config.toml
dataset = "acted Russian speech (Dusha)"
n_mels = 64
targets = ["emotion"]
num_classes = 4
mixing = "cutmix"
label_smoothing = 0.1
residual_init = "none"
learning_rate = 0.0021
momentum = 0.95
nesterov = true
orthogonalizer = "newton_schulz_5"
lr_schedule = "cosine"
warmup_steps = 220
weight_decay = 0.2
Rows from block 5, named by matrix and row number. Rows with one number belong to one neuron. Each number is 128 + 32 x the weight over its row's rms, rounded and kept within 0 to 255. All counts start at 0. Numbers have three digits each. After the name is the row's rms in percent of the matrix's.
# u: gMLP up (value half) (model.blocks.5.mixer.u.weight, 512x256), inputs 0-85
# v: gMLP up (gate half) (model.blocks.5.mixer.v.weight, 512x256), inputs 0-85
# out: gMLP down (model.blocks.5.mixer.out.weight, 256x512, transposed), outputs 0-85
u.75 121:126172098169108096121143117148105143137127079104161095131116118084090109109138137056129142175161140131133093131143164133163114081140100106112102127169054143102153113147134108149158180152193085110131164097092136120092185163086077130116103054129126100162146107
v.75 126:113152135161152126136167117139100126097118109100051081120109143099141164127151091133125115155131109176136106142094123129124171158195106108150162150092130081080126250110096161083151170111123100129104190137183104102101191192112086082117140084143101111143121106
out.75 121:142138133081104117128082111164111120156166137130123121104181131149094155165145062147108107149145197088132157163153095135129110222128145063138155115113167148098094137114086166120084079124120143149154080172188156145075101155108114139117187191111064141176094155
u.76 100:170161128068168150156149154103088075139120143189133101179092140124162086145058126088143152208154070109128173134103086130184153121139128134158183163147120069155085109111123125143074186099139055123144108099143127166115134079123176130147124141136190122115112096
v.76 108:128137178096120147126121133112158070109155145132178150123084116065093140085150080145135155145096181105119137118193146109131145084106122121090171182120139121121147142067127117118137105164151206120053127143128122132088163154098104115137117140186091122198121103
out.76 096:152127188074089123133207107173059100091138105099171176178106148148127154157123158122124117148102202120181147203111127091115175108188124156093156101122166121090195138118089157146147083150080070135129132150120077116163105155134131128163124133133135133132102120
u.77 120:077126173139180072142147189113137119134080161131101135107134087117114152087117137118150134086089117100173096138115158071173069148168134106136157191061174143131177109147106105135111135096171101132079129136147103180130151132159134111104092192161113160091169142
v.77 118:129113117193080111116102167162145102112133206109179109137107129102101127133147195076096132117171145118103207129128151102170136145082129109116141095134151141180090151152098145145137095104124152116100218129148176141127195167168132103160138164117108140167086116
out.77 094:183100118118154139103105121150155090108097102135146148099148194120171093128127139086145108181143105175077102135126085120152091112082068165109169163142112087183102116127132156066132178173131140153087134129154086087126133107217199106082107137098061186098115103
u.78 087:139154090165104091155103114127078142138087087105097118112130137167135111062136038160177140106126092166117130181099128085099165159171140148142167105121169154108120134138141156151133106157102086106114148134067108151077101167132148219096159070129165091118181095
v.78 072:157150116145119067136151131131102142093158181103152168150122162180154115099176122079067074115112064140165140121136107133111111152126145086114118147091150094163163202085201120101086121121142145126085088159139105042137152101152089133133144161186121146085121124
out.78 095:147121151126135155166107120126116116180146161147179121121140114121202141146123152088165129137179135112135134159076151098134034129122111130146103109212126121157126099118161110117100220142171110157157039104106142101166135000131153124094166208187111164136082146
u.79 119:129128136137101151114089130109141092114115150101158110129137144063154158063101164180142144131082170049106149116173124212171119120145066011185121081109075162156156155123135155193133085090159112172068153150132107139093125174090097119138116111080078116157123085
v.79 128:098110146138148103108120137155031121170154183116158148147129137136148114068143092141100158115041135135182173118129142180130157143128160134143125128130117210169135082158125099113114098105128130046144102121091105109205125169149088097156117143138091121124146113
out.79 100:154158140125076118109172075121098110095116139131146139097082104143147131198109139112120107174083118178127105136117109153163138212165169153084191130135158150092128054122067163136153124090128135121095101157089113160122104076131186096148117136144167150102088169
u.80 101:158159118126123132123080125080118112147109181103126164109151159098109156177240152083088142149097117140092128169156069155110149148141060131190110165122122132137098129148096187120071103093160165093092176142118154108155082102083057159119111139076093159113129099
v.80 109:121119122096178172129143139112101090106161093148109087106117101145118165136078163164132092160207083152139081137136110083104140121077141107096158154085091052171076120119105124145104138091095115110204196108164120112118098116111200123113126156101114151093097143
out.80 108:156080181102118135129134129140137130100132117098135097123133150126122146106118090146152119099125104151138156122168178132136158122080153156097131150196145112112174128160122151154157096097175131034139149080125101122111046108177152154069143183187156096022157199
u.81 104:106192078145158092123062166131076103141149057104094119133211122169166085140117067107145122125125111154124140150161109165095114150139113141153172123079090138095092162171189173134117114080133096096084113110124119039151144142175058124105092039168109095182064140
v.81 099:128140120109145167098113191106140158090139104090116160182185176163153101128043088088119175112083094164149170128145093090149182088075123178133128119090132141111154147185163163063110096092124100091128112175190092133107139150113090145170130129147146153139159131
out.81 095:103088147120127133142159151085152149136109160158146134082121120116142152088139126150157181197127080113101135122091128089118087138146151130147153119122104136126150161123075104124098189099143127140145069135118166172153147109129162190154137133105123160069088081
u.82 068:143089053156104142158131166166127135156166175122150109137047118081107144089105132158143159130089094107130110153092167099184129131162109108075143124133148121130138128183138117068071093148211114099117145090106081159173097125198124152108174114152120105179119133
v.82 041:169143102165128088067116150143114131163177137151146122073169118036121067060126157113097101102102110137132105090145108145138188085153140133092107083160119115123141193154132109173133049100150057105162185108151081111086096088113152116119099161153152117139118096
out.82 080:092176167117141098141107112101113200156090123117149134158125119135151131169078119153120125091110113158200154114099114109108105071155185155124150137103117148106154148118171105166148187121159138077033111138054158166108108113102151104160102085160147110086147068
u.83 092:141114164120126135129118117137087142096069134100141079108093098129117067079108106123122154158117090049188155095111094157133093070159128074109144132142155132165126114106153113185181075180117104103123164094104164072127114129091140098157113147096151142058147120
v.83 094:121128136163128121172121123128147080096146131120120131107136109164186149117103109103139179101128155119097161127147174162100084183161103095131138135172091096086148126132091092080133114141094146123148227091152187113137101111148086062145124166120128137106113142
out.83 114:109114140154154097136115117090082109119151136160121119123130175141129148082107207149162084124119186125055130127116158158105099138072098162177148148035188127157120148136152114135110091165140116203140102098095102158163086077168080125149135144083111103162123091
u.84 056:150114144116125170133131128099115103097160128090160131104207170100127139168056103073156132163187066061130088175181140138099098129138111130116144122156098170108134097094089162092142210097118151114115110178154210131151173164103161127121120114137121134106093140
v.84 031:164124203180154108138161082093096109138133112053100144062098147142132105152133081133133178153106119134150163119172165187034098154100122142152169085130180081121141136077162122135101148180146100156147146121169119159093115108096119162130047115135100126080105168
out.84 075:053179129153177119195107153127146145168140092148127098143181156150164170096150128120117149107082144150134138102103141095109160090092148090090108098130136116128109122144078132220157108110113109143179190089120078146093136100112130116116103139119132114171112131
u.85 111:111137135133130153120163103126089087157139128113103142135183094135129143147141150085141154203153118110116158054079157127107203177142143115118103151124116164109136121111126066092128160073134099144138098163136107095118122114104184087147194155143083129146188083
v.85 113:034124103110195159136148140152135131196123095123149084168163155126128161077092128091141160168161089144134129074133159099069106094151150137106122162107176155173177139151098114075114123127140193121097126122181083132137114127143142134116189128134094193175144162
out.85 109:125157068050133122127117162111115117157177174082088130111160167150121101139104148164065098120174120097169115162139128118085148120125041115176113155160167141138159092137143193094105119178176129095151182167107111196142156142073102128138112154115187174197125129
u.86 065:140136119151146173129132168140062145158143148149137061131126091099125116098097134135078116129122138146103137090137100134148188103172175156137103123147097131140123057146113137126169136159129118115100095131104127089149078142100182061161138120187126073102158150
v.86 044:044133163161127090137145107143097137154125097116150121112179133116149103085114160117086084159114142137122107120086138123066169110082105188174107066146082129086149119144141095132101107140127146077144154160157071113155123085121144126139179120147104137123127119
out.86 078:160128154150152089148165181126134132102084140143180082114149076196173122139094150136102117136133082130189160133134130055087112099098094090106082147000069169111107181100136103101097128100110067148145065171176105119173125138141090035155092088082112174138159187
u.87 078:122104145113151155152116168137130150170063165112142091159129133133098130163073125105106088109066113147061060161091156145141165154178170122214143161161169102080151181107096129137139158125109061077134120139132150171125095184114129190151156114129118117181109104
v.87 053:138111115125091099160081110110132092145134082133039178113106157180130146134193119103113100137073135161140099116152145137058125082126110164112130167156120118129144096157156136080137069102179144123114143121080119153119117130081180119091101061177152087163115147
out.87 098:100073163092097135163134133110113155111138144161122134112089116118172110065095124134102077124125077117211081086099113058160170107145133185173159156128127145094140127095174149163043132057129191152134160157151177120110086129140118123107170097180178080117145143
u.88 122:076092155142110100165139167090151157113139110094113141175111088108124087083130125130102111096109111186128163102132159110095133162151209159090150128120125115158117094122159221137129149111162158211111163112106067154128240131093088198162142150093128083086126163
v.88 131:082152118147150144059103153138202111072110164123135126069156085162147141111114163148177076142126187179135099097175146110143133148120153112110117071105184134135054137100143154161089160145116071090083121086139113164054154088108160134149120126154134062099121127
out.88 098:137117074107104164125104116074155096120160149129120154138164095168170091105129121132137115151118153128139137185181114156093164143083161098178093163101107092076149152119123127080159149193102191081084153130107084091086145117188119133127165117120125117143113120
u.89 112:069099121149146194129079158145097108070108054070128119122130114111154147133084134115135081098105125158118133092139156134158096132120097146048154111156110161209119127125135139185140136063143099140106132160124160159159131123137127177072128180074145095114108067
v.89 111:150093160118222092108103170114134168139158107129075126169107176184131103103150113093122160079144081132160121124151136079131132137139121091142113144187118161102104166088143114072105134087144142102155109089187112152105114133074154115145150069116095116151121083
out.89 104:120149126109170094139123111133165131112051139104106123080175117195150100130123096081126176158108125109129159147180097090101081184119133144102122114136052082093062061121101113131121123071115135139137155141109173133126114133162114108107159095171109128122094155
u.90 090:120140140215145143089056094135111068182167127143114171109078044113145143120077122089095127090132139119097107160146157222164119082088093138187105203089131152135120134093146141106096143168122094121122143143149101137153117119154163102140109151077119083172160196
v.90 077:176187211114105138119177045131189122128072117092140111153132103110159154098116092163113104153064051136146141138200115121104171029118063120101119128172144114108151041111140098126141130133138129127110171124156145167181112136102125130120098117079144096143140160
out.90 101:085139127160093096150105105102127178126113093121108172151101147151149084166131110131182116134129173133161074120095134103108213118141114112146083145104122180141159072120129092171190128116057137075076118124155101087118129135086144165160082129151130169092113077
u.91 064:137164105098122089131094109103105085212104155166082166099133123103123145088097172109103096119147091145123129088090128112149133105116118146134178133123187156145101113089143124150203147099125102123082090165107175108172089188176098188149118144120131080161145144
v.91 035:122133145118154121155182130152152147148096153078137081136150135109099088170141154097102159131082156141165112071143214128061124133120104114116149079111157075155131160076088114077123074171210062186064105157082112141176072114156159118144113103111095147087069156
out.91 088:161074130139128167128147125112143163164108110158156156169127162164149134181085144111099092117160084141091123126134125140102093173144124130146187110132077172108153154113113096084136116157129109128129149090200029135082110079143185110161168115147165126046126142
u.92 113:086101092112131144135135143168096136127168110108158091171111087109128102189157125096137101141133136143153101127102111170066106193107111097071110127156100142106150135148105147135121128089186140123142115173124060150196138112117083175101127157230138131061071121
v.92 109:122063077120124143151188139106207142106068070139151170199120088117154080089152092133068119089108177184168100110154128093187144160156059136107118179151107159117129120099132183110156115121119105035160151109141089119090067128110112224168156128140192101154106132
out.92 107:154142100130098128130154117105072162054139095119142176141094136111125136092093159101106191088113115093113139094114144156159180122152167125134120095022138128152072120150106178136156150080129090112098105156136126135143196152120121085118123073144132134171111122
u.93 109:202138081149107136120163104109147139206077104130110140149125127114080114109146095105148143171134095106136179076124108113185024150127130158146101080119098151123135142152104078153117082168184141132123159115134144130110069144174157171117106116126087121186082120
v.93 115:126149162127126121130129136120111106124130152114124103145138108083092093168113179162142189160083090077142102104086172122177121163169083170119131147128137144143072139127083108141130180229126132095137160085133139114140170133200130092147106113116139142110147090
out.93 105:108104140143128152131128177130166126066113140140147163141147098037105093134176085144120118101084152128175051180127111099128102129121117173172130169170128085104083140133116138072138134099146160132126092099173092121138079156159149062110108091123143123220138094
u.94 117:219144186105135118134127102156113166129044127137097129158141062111125176110154102136144133092171166122142101126116074116128099169087144176111051134127125163209122088200126070100157109070172063121141134073125116159129143131101124091168118144138109112110095126
v.94 132:126068093077109189111129085172191135172157161150143120104099100215114163167146120125175147165099103232151118127126149168105119111128073101148106104085082131173125111146095142174111109109111095106127081112107131161174134111107127142165157111077143139107070115
out.94 105:104151144122151146154112111121133109144132076104138142144121173136129083085162075110121139155081133167107122115124130175136121117135142123187107114130126099098126188093148167133141113134136091160047084134086133075199111132149151115160159150134156164094107129
u.95 122:117058117082124156177122080131137081151165140135134129121133132115156175103129108120103112107122087187101096153168126109157184116127126069170168094136088141172091159155150149141138099103097148136168165130152099109137130165124129111132113085149134125104155089
v.95 112:105064143158082122108109160144091145112166103113101185124074104156108121150129132164118124133119146034129147083097223130165135079158158189130154130144173159133142121116148116201097140125110133088128081131111134138170065166149115114099117098148126182172118100
out.95 119:111120115178095176133139146123145160094132105093138145133115129103149095161154164115161173158157072174156108143133138097068115180156108114096102107053122075070163093128076153063161112070156109121119123178135125220163201068113124117135105171137141128123113183
u.96 092:133158128164162103091132142099129137161140122141211099152078144090189209127126127161131196102098114138110164085060125113143090108083105122127095157059170097106147129129121108064114106121147169096077137174147091129155138159121122128116131171107116171122086194
v.96 062:062132154161168103128063127185102132113173116147103096117206115132085076128111163176139085095121114148131152101179160101113129120176097169128197133157133115109099159105155132144126106106112100124174121072140111119139111118087150095136118155118155132158067176
out.96 109:167133117104133102203134123133150101045112153101121095109127175150148188141098115181092123103194105133099070200089123095154121149152204129099103164091188116109138119105098116121151125142121143098173082079058113090166106148102128159099161147129186116131167161
u.97 121:141103094103116108128160134172098071142114090116136146092117106093155114096110099157150101087106159136117107090128122098110146102151169078135120112134051167075151139123065123083151198099091073175065131184150174153147116088097085121102129140097106134121135197
v.97 128:118063093069147165105085162072142158146183161162164090105109138150069137121119088070143159173161096097127147136100092170137125165107139101139099134054125122158181153129126119085110095135131208129108151098153068165159118111158150098156075077146121098125123099
out.97 102:116160179101143163198053097118136155137170130146111153121050105112131142152095161143114179124140108112113154085187085074085129127122083137174065145153103074111096141115186153095157172193128147088124080158156138145175152135114085107077133152177131092183135102
u.98 063:169119127118194161130080145124106145125120119162159113135131104179110131096189118092178104127142165206129094115124142091117168088149067124145128085141110119152125146145128157158136156168205096130155194133104118180168149093135131130119116114146149132175122107
v.98 040:114150100177139104097141133100107122128146165123109079169121117126106114055130131160133127070144114173189160138143128120057175115186114154098136101112163146170096129046099123125155133107178118154132124120199122160117217130179096056101133188143123180156108104
out.98 070:059144155173129144122129096118089130089129148053079160139043147114107099113161152157071130084094161125167199183116126133134104140089108116194116158161155193179090108127128102103158090157054130157125072142155170157138116166124078162161128139132059153173122151
u.99 104:154162148119047190060139171124123117129115115151130113069136106075133100129117089167108109119127109087091121149103113035130194158142130128139135238081103159200111127094071163157113097141135121118113096119125086119154178105094177131129061153143115129144112159
v.99 115:178071148130113076107127120141150102107134137118141112074089156149086149081141063116111107150075125112161142117132176103098082100113143120116123208165119188158179120104208135149111151121120159179104147094097128147163104160086129144093126148151162093117150155
out.99 111:137087138089082097152201137138158108109136121130154076147094162113110163104112144167172114159126109163083151149116178107186082124102105150154149096142056132125103159183123218164107109111184114102120136202162114085209140103081149126078148068119134159171156108
u.100 083:151186121149113101137116100194163154099093161118177120158146209147103146098139208195116154093104135142117137170126055143171143099151054124146131135134115143106129127070124120147153135093129114173119168130112131061130116146124140114059119122161080141151127135
v.100 055:160128178102127134101119098155086133148127111129078132082171154140132143159134184128147130182159154120152112134131076173173107150124131153157176145116094137172176118165131157110123125080193122138113066131201148159159122141111120103077114055146187160131098171
out.100 108:103181097144073136150154183123105088135100177152124113165146135104188074103138132135121198120092090098138149165138172137156120093132113119086116163087100141173180115107160104144070137058140181109144116150187141126121063087096099112137125140135137184118106145
u.101 126:102093121156124072137134123132141181165084128115133084153135108083072123168143108166134141116139111185109138101168115135138125170154138155051098116143127133102116079139144161130029089132146112130197140212153144128126092116144106156109103134064153121119170159
v.101 113:153153191114103126134129115082142173187093125142109095066139112175109152114108127159146167126159079102142131110119121115217063061137138171110047107197184107191126078146109115161146116162147119123138119167135166118195121104147092150127133037138133158116146156
out.101 099:098109101123142169138145113168082094121131109175079168142116129139128156096082127201128180198092091128174170131109161138137115145122173114124096091100138137058101100164103094119112124100171115119051114136168136140139090126118106139146197148177167128080101115
u.102 093:154095084101044111100102093164160155158119140120154163126149104171180155176150157181187083197104140157096167084141121142143173137141120091061113127113095108132140124135123135123092196153188130154125086138143088160205114163118085104146140171080158139094109087
v.102 076:062168163165103132195143169174184146142088146166154200098140146157164197154130104080140169047179124128123108085135071166098080125105146161169111110097162141128057142080140132138064153061177124149184089129144071117071116132124110165137133142154117160087138080
out.102 096:078151172111115111089095134135114074083116137134116135105115145095122103085117175044148173081072126122135126147155128133136097090142125158158188131123139150151065130119115146066061132150125057155190196205148096123137116157146190130070099129122131142130109159
u.103 096:207102084108175085111148065118118124166156153126131075087104130154106127114102121089117110144155085157098145122183177147153143081124158047170140135100125119161111140106131113112134140119118138179143142140105122035154125135149094150104124084100092116135123148
v.103 097:101200105105124128117101149083115120099095124131152101128129066078149130155109114151140109149097177149069139133130122113106123154134096044116099206123139145155110104096109127154160158141097123189193127036112104175123112064145113143136112129120105180101167155
out.103 101:125153138113077087151110150118186158087144089104087100101119128133088127172070123127172105171123039144142161163182118124167127141172123087104070137135126143111104142105132131108124109165179130127091102129149168189117063177105120132147142033169175095103171140
u.104 123:162116064162111140115144126197143062120117121140125118114113147197141158095117096172147155115118142134162094128126091102069109133089095118118119163156139112104177180110093085135140129137157122136082181077142121183145149178130133084128095076121161112122193192
v.104 129:161084183113060134136158175142156143146077156153150146157110131123100155054150128063130118139113140154199117112130103167111124117135150175153095126080094101125056096136160106162123101162118090065073104173089183162108085143156147170123120124078118138126110103
out.104 097:146170167119104168188094165140167159123142147118138084134135141061162096137100160154083101118115143084105155100158151178122141086077132127145093172107180116095111194122171092098109135146086133050077145168087149081108136084132112117116119087114147114168117130
u.105 104:149099224084111160159118119118100169187069140164110141165137200110139134117150130080076133104132149165112131123128102118101139198103140094154109174230149129140124128123158086131126119111122168069095166081087099099155125157160130083092137183126155112122063203
v.105 100:151121137189149149132120146131130174075108109106129085137165135104126157134099060105114168137148123117132087131189125105108179100150196151132148148099098134152067085174121092154142138138067167150101194122142113125105169145149097137057086137114148140185138138
out.105 106:189149082156124142108114130053216137088183110095125071121135115181139132146151207112159132118113140164076144100126107142146101104083167174122087092134146174138114139192102081095139101117095119091140077131090156159172125133140149188169081083144148111048164135
u.106 089:121169161089107181156154111187121091104106098116215168131153154103130130149151158141072134109137157092088137092118068140105108195086091107117164104152094148101152077147142120045113056124205143121121123119138091116116105114179111134143092120127081096110138099
v.106 070:099107097160144078121115117114149147166162119148217144090098155097158104091210118140135129127153087153111116124105168121100103147116104118113098140092144140122081158159109113118154131078127142121121152150106134165107161183130124192077071088116110130074137085
out.106 095:139189102143120100116151146086143116123142120114132096137123123102198138111138140220107087138155107099102147105121114092104142069151152125161169122125117171065088123118178093119131129084175088114083107061106139134114116076113133097143118141138131081040141085
u.107 118:117171106067152170109115184149106127130157110167147128081142197128147118060155152111141133102224160115090131128175114144163133208107146140116071045107158101142108163134105060154144156147055139151089143144149116095145158086102112158198130096129079108165162178
v.107 109:155119109118161119118081133108080098163126149119098147146157126141118084084140111106141119085119100103128177132116143075115104163135118127162109162182172114173095128163157141124148154150161043041117109099106134164113109093120178111098137124127152182158137082
out.107 110:091148159153105118158174111137172156166200144095154106061139107120165129081120150146136191117109091112085213145123084125038117139198132143113181104120086171143163078127177191177152143121113169140120152063145142117124123146109117132090122197103174073123073105
u.108 098:092066097135165107163109101151118130101130139129120120107121104156088131132117107153091137144139124152103088150164184146125096103110115130163141083061160126153134130114178130157105143151132082151187163127133130180161100088162133167127098130135163164152148119
v.108 087:169164174161116080173110127099140159164140097164191065073141141195109186115112162141123096147135105162167157123166099144122099118161162106152104138123096122129141101138097140205075115101135130202095121089071114083127122195164116124113191117147154145133134095
out.108 108:147094108088141136102100128158133113146109121158180155192139121099161115144131158144120160141103133157107174090129075099119137113127152152185095142168056116081155148156126140085133157074063173117135161143099150184115163174139166133175167108095114148124087123
u.109 110:154156112144035121138142106137129076154143166230113108189070117109089122167112144113137145131168095145099124149113148169160161171167101122143116168072131146186095137151115153130082124148155132082127127134177144098081129172137127162127114104087154080112114128
v.109 105:124108107149129124057127091088100126109143149069123091148126183137110124124107150109191134145160153078124183120167117154174131148114130160148131140103090156153117108104113183175163157110115111145130121070161091145159114152120157123139110098086097103129136134
out.109 105:123126131098159173120085142117110157166097138128160093103109102142085173083091111116110105105189105133121162127163140094126096077086091091067133102150184159188138106162127093109088162131123170074129155206084181084134137121172153099113151172128091139106081092
u.110 096:142117118174118142141133114114158121161152090102126049107112132152128128077167102093097108132172116113090083130113100077121074125174125103118114138125152161082151121140136125147104072098162148168128121128121120076070165184086135222091086107136165121133095144
v.110 097:110162083153103077145119181073124111181101116064091105111154107148182094116127156093151107132132144140056146171097173098168106110161183084126048186156121086144107116119139113120142113138136123169102104110145136089119103154155121155136084091148153201110100166
out.110 099:112116110142137154121135097163084129131158140079114139159135097085107065208179118176060096141113121103110166111094144130140148127179100131109156106168115116112146109110066186134125139091108117124127148168107149172067148076119084103119130131103138090069155121
u.111 080:100101119147120136136103122157127094126118139150077106086118123108049150060164123094125149131104158115153111164127110125121126184080110092132179087152144090143124150136104140113164121133156168114196101108189122171114119062109131100138128174150074086160159129
v.111 079:066132081107096151129151121183138169195099157186101147155118103175169090127113153186167108118201122083173109104114112127156093133143089150123117169095168155107131098126127161121138182093055140138130142130122082148146143114159132216173069083092122115137101115
out.111 088:129096129078121181054120149099135116169114141164154106146122123147115149092143177143152082124149121160163162059115117063168148141122123130147141061102104151087154106114155135170044102140078140103077147128088106162164078126109126168121119038136131103097108080
u.112 091:163152079082109145168146149162107207118168058108094159151142146128166114105117127118092113151072088205176125122081109143151128094110117059098082136133130099077106116140141131150094126141157121177114139130133145095164055114165111118100162074100103114067140180
v.112 097:096203141106141173190112133135138094067105120133078154143095134153165187098171126128106118112156181073124154126115119112116061106076185132124116162160078162117112097098094159124111186169108095154046133158061163110111116159111044165107110123157083132187152123
out.112 093:095137145090061124092108134094117104124114103140171127144125167155146114135088129155112126115097083063187156171174097170118145178177097198119147104053136153136172167099146152088178140177116126187126138113191116126136132067149108143129085187175122116095141168
u.113 117:155073126135109128164146178137128078158149138123152102159132151107108115122168131155120112173151135105139079146147105147142102179094103128141134068114165110158101102159156167155153075125155104114110105151146109130150111165124175125134085124090087098186105056
v.113 125:129116095178085148108146077164128114086085113089072143124107114090148086100097109152115124092152060142065119156214141082070115157143171128106128133127113097116119165168121109103147094121121124153169090176138102144109119084105118104126213078169119089136181152
out.113 101:113176164216130120160140064091132160136122216063161116145171107167191148109159112110114164120114141083098117145172185104125184130138178054140102140106124135142113153153085145166144174102059161109193107099078131141154117132145051193152122142154146121066130147
u.114 112:181148139121114180138158169110049114160159169105216105154161053111131131161131147105094103142077119099134157152192163139110104103157102079135127119142111115110154128144136156138100135079155140124144112110148113132106105122127076128111103170130170098078093060
v.114 119:151131108168139131148127099066067145140115163151119061129185122138171131148117142119127182193132150140192133173137163109150158140167096076137123148112138157123143155128061100162103081129125163175166133127112089077094162108135081144118115160112130074105126128
out.114 112:098152133163138124159117144167144103125083120131056123145085142178084063102120084124151130152109095068039086119171101133078149125121169134153136052163120096169122113144095158123120098106088148208197113167146145083144165107124139084162103069107137148097148171
u.115 092:107077143146109094087126133109103117192055165132101131172097067182126137112124051124141157158166145105138097092086103173109163124121098092116127173099102144115094152160088138121128124136139145142149124074104166109132154095162149148108103100118136158111150126
v.115 085:146140110068055068116086112079143110114147108180120134097054109120136127067122175122146080078100085159157137109137110158139168165138170149171180168088052166092066143103110134099109181083148059128154087180135155147132106158164153174133119119182148138167076163
out.115 105:150126174103142186145139116143136185089190121178100153159165148133134114106125044150080133116159067145146158162107104122182178135087139156165091172104147102162138099124143188151142147089106167082091091142127078130109113134157111125082142149133093114181140143
u.116 086:162175134147148170183160179174128157073144177166176110140174112091136101161140149077099160182152168155116182148096061104158064098138152109125169151060129154129086093097076126120152110106118104128080133116147134094114095112181183098124111166125132102153172128
v.116 082:090095147134131138104137115154130078121113149102196146103108170151175071133085161136129107089105159125168116145156157135119113041144169151103145157119122105109087110150192159197136097080153132110150146124103128169140108136150169142115078165113160150102142183
out.116 105:149093141152109113106095123162123129193176099126070123153097147171190115071135094140148180161124078117125091144146109115136144153085135111112112165128127182127108142108110117148107174145143118072160111140130110081223148097163138099141114094171119185112093149
u.117 099:156113189153144084118099136155130162164118116138182136113057106117108123142149077228102129149150108136115151135188169175136060125127109121119125131085145112147098111173125131175147115081203161120154048143132127130173119134137052175131176102171108121086103095
v.117 095:115139112123122147138167166113176134149114072149147092094087213110152137147073153161140132163148098099122137134148150172110088194158105126119173166105161130153140112159111115096108066153058124085142071130094120187190093157139122091112179181136132166098123178
out.117 099:152137113084126171141164154083134104158090148183142085172102099107099146115119193140103119141104189140100107151063128126159116153135106086132131160145046107193121165165159135095078127133145201121092195105113158132097148171138174079124142173119102149178171141
u.118 117:149124148092168134199114164111107165140120088165135126123098139078112148110108078141112118175118178161082098187103123127121088163108128112148074126114026132079155114139170118140113147048089068143136137133125145114090120129186116087117133113060182139117091128
v.118 121:096118145117166154156096116157168129089146108139144060125145151141123132164137123126196160089184108160087138098147098144137175192110110091074131125124145084177145095147147137178099135135060135078145143138091165126094131166093145071092107147091130066068171118
out.118 097:110157094136100084016179122146134123066096156155137132089120093135136104118135091108141122085170092141108130102129156174182170096135134107084180137141104151108142070146092116131127093124121162136124145132115094158169157140147068094149115091170137168136130142
u.119 063:054117106075146144139100163128148134106106181179129125125160185082110118118075130137176143098101131165094122123142129120095133128169081096167124134045132106085129140098073114219136160124155139126105117103096186179094114207161106112081112069077163105183144080
v.119 035:125130189124125113163093127123056182138103096102091084110128060147134077140144121134145165169114184179162151099129139176094137127121124133143090118175148115120096157138175120142098120139144146140160075063117137103141147150089156100130088168113153109109095116
out.119 084:090133094176134118108145137140107165113141208125093101170104199122179087065165151111087141126128116121100165114119144128144151118118105133134110140193121140112177127079071135143086177082093146097181153111182192102155102093161099182129144119154157168119147080
u.120 108:129149145139165129165132106112080129125132059099071145146146129046152083118125162123105074210065125125172090143157125213130149158153097104141148128130209152128149158050130107144104089171082136143065150147127164130132169145177099157158163126094095149136117114
v.120 116:137146082136146154138181140119176121123167166146130087103120140131169120130087089125163164162138158151106113157166065127205136112144125131097072064123104080138114081159159165105111124086133171056132177119139103109101172116183122140120117137136175091061141168
out.120 099:168136136129101138133111111169230159163128116162110113137144154150166140073159105076130109168112111094091118146183119163086097164100112142143170159164095118132129094149167116136105127167122095041190089145108103139104148128095107118171128094145140127050127130
u.121 105:126142095109121140176183090136078140141153064129153098157122121132084164165104168182109119095130133140139148118057134166105113152209109097121092135082128135127072138113153152128109119117148131130067150153081144178151140099141133103152156149107118103120151137
v.121 121:108165163150134104107124086100135111158137133097132192166171144164178120171127101114187129155153118154155140140132119068153101149117127099113128166178117188092159093129121119152112169163110132067082135165137095113152095147149112143135120188195156102125150186
out.121 102:118142168152099152094094073093112053159154079119125137113104101118120091107146134061114105146114150082078133160141116096175170108149168110202137135140159125100075157136191124114109211116164102136095119070134119121115146083101072174180115118104187107145110097
u.122 126:165115132099136096178165113152127155114094118132162161096151131088104102172099143170142090117084086162077129188108158128067117165109121137152143073129089173149175120127110101188121104148176093080143088113205111126113093163139121101142069077129209113143115115
v.122 119:161173165118110071106153101104114093072111190160145107137161108130041126157112127085149104089141130131195133128135117160193127152146096121158149176112164140125154069179169113194103124128103109101131145113147110148143093142123159109198131142137139203138129101
out.122 098:185098091151154115095122070126150142154104156125105114059092084102128052065144114088122134079191154115182078061165143143130148112110131151109123154140152131127133139088131103108140110089117119178174174130080188110140131126153103111120114206138070106170217150
u.123 125:135077107182135118152160077165161104112090149100194118105113135074116121086164096145113171081139114130167139173109172129129178164111135149117130103102128100113063150147126110097112086121135180192093087110162147100184135152109113145133127071141177104141156149
v.123 119:104133142121154149135000143141173091079130130099105097091145156111162127120161125103118066101137131189117110125138127167122106121120135200200164125140126093094167105101121125163113125141162133120152134151115145089131123109156171126109084140107161060120118164
out.123 110:163187110134127115108101133063151030098120167079101163194093115158158092138101076151130062129153139105189101134153114161112136109065096071114132120106122106115140166135114109107115092136116110136112101104054164115124171131138226119162159132111146126126136105
u.124 107:108140146124104133078123146091173131133123102160169160144121042159094120109099157129140086118172088204165145130093096072141099119179163125180141109071107147115150102168103162146132117134055147124134123131087150132144110104108146127157125087111136064123168125
v.124 107:113147131151071135125124063126165069119185115175112147129100160156104132131148099118183170126069088126094125129075125070110125145160130153100151126115167157173106111115077178131109147149084173129065143082141099178142119138157138149122126157107082125138087093
out.124 096:142122126121145141137087109117123124097120136169124125101146122148158108148098111112101189064126162114118137165094080116148147110138096143089109151112134141122114145095128153143071140157153115107126153162213160158151108095106135063090103133132078103084156100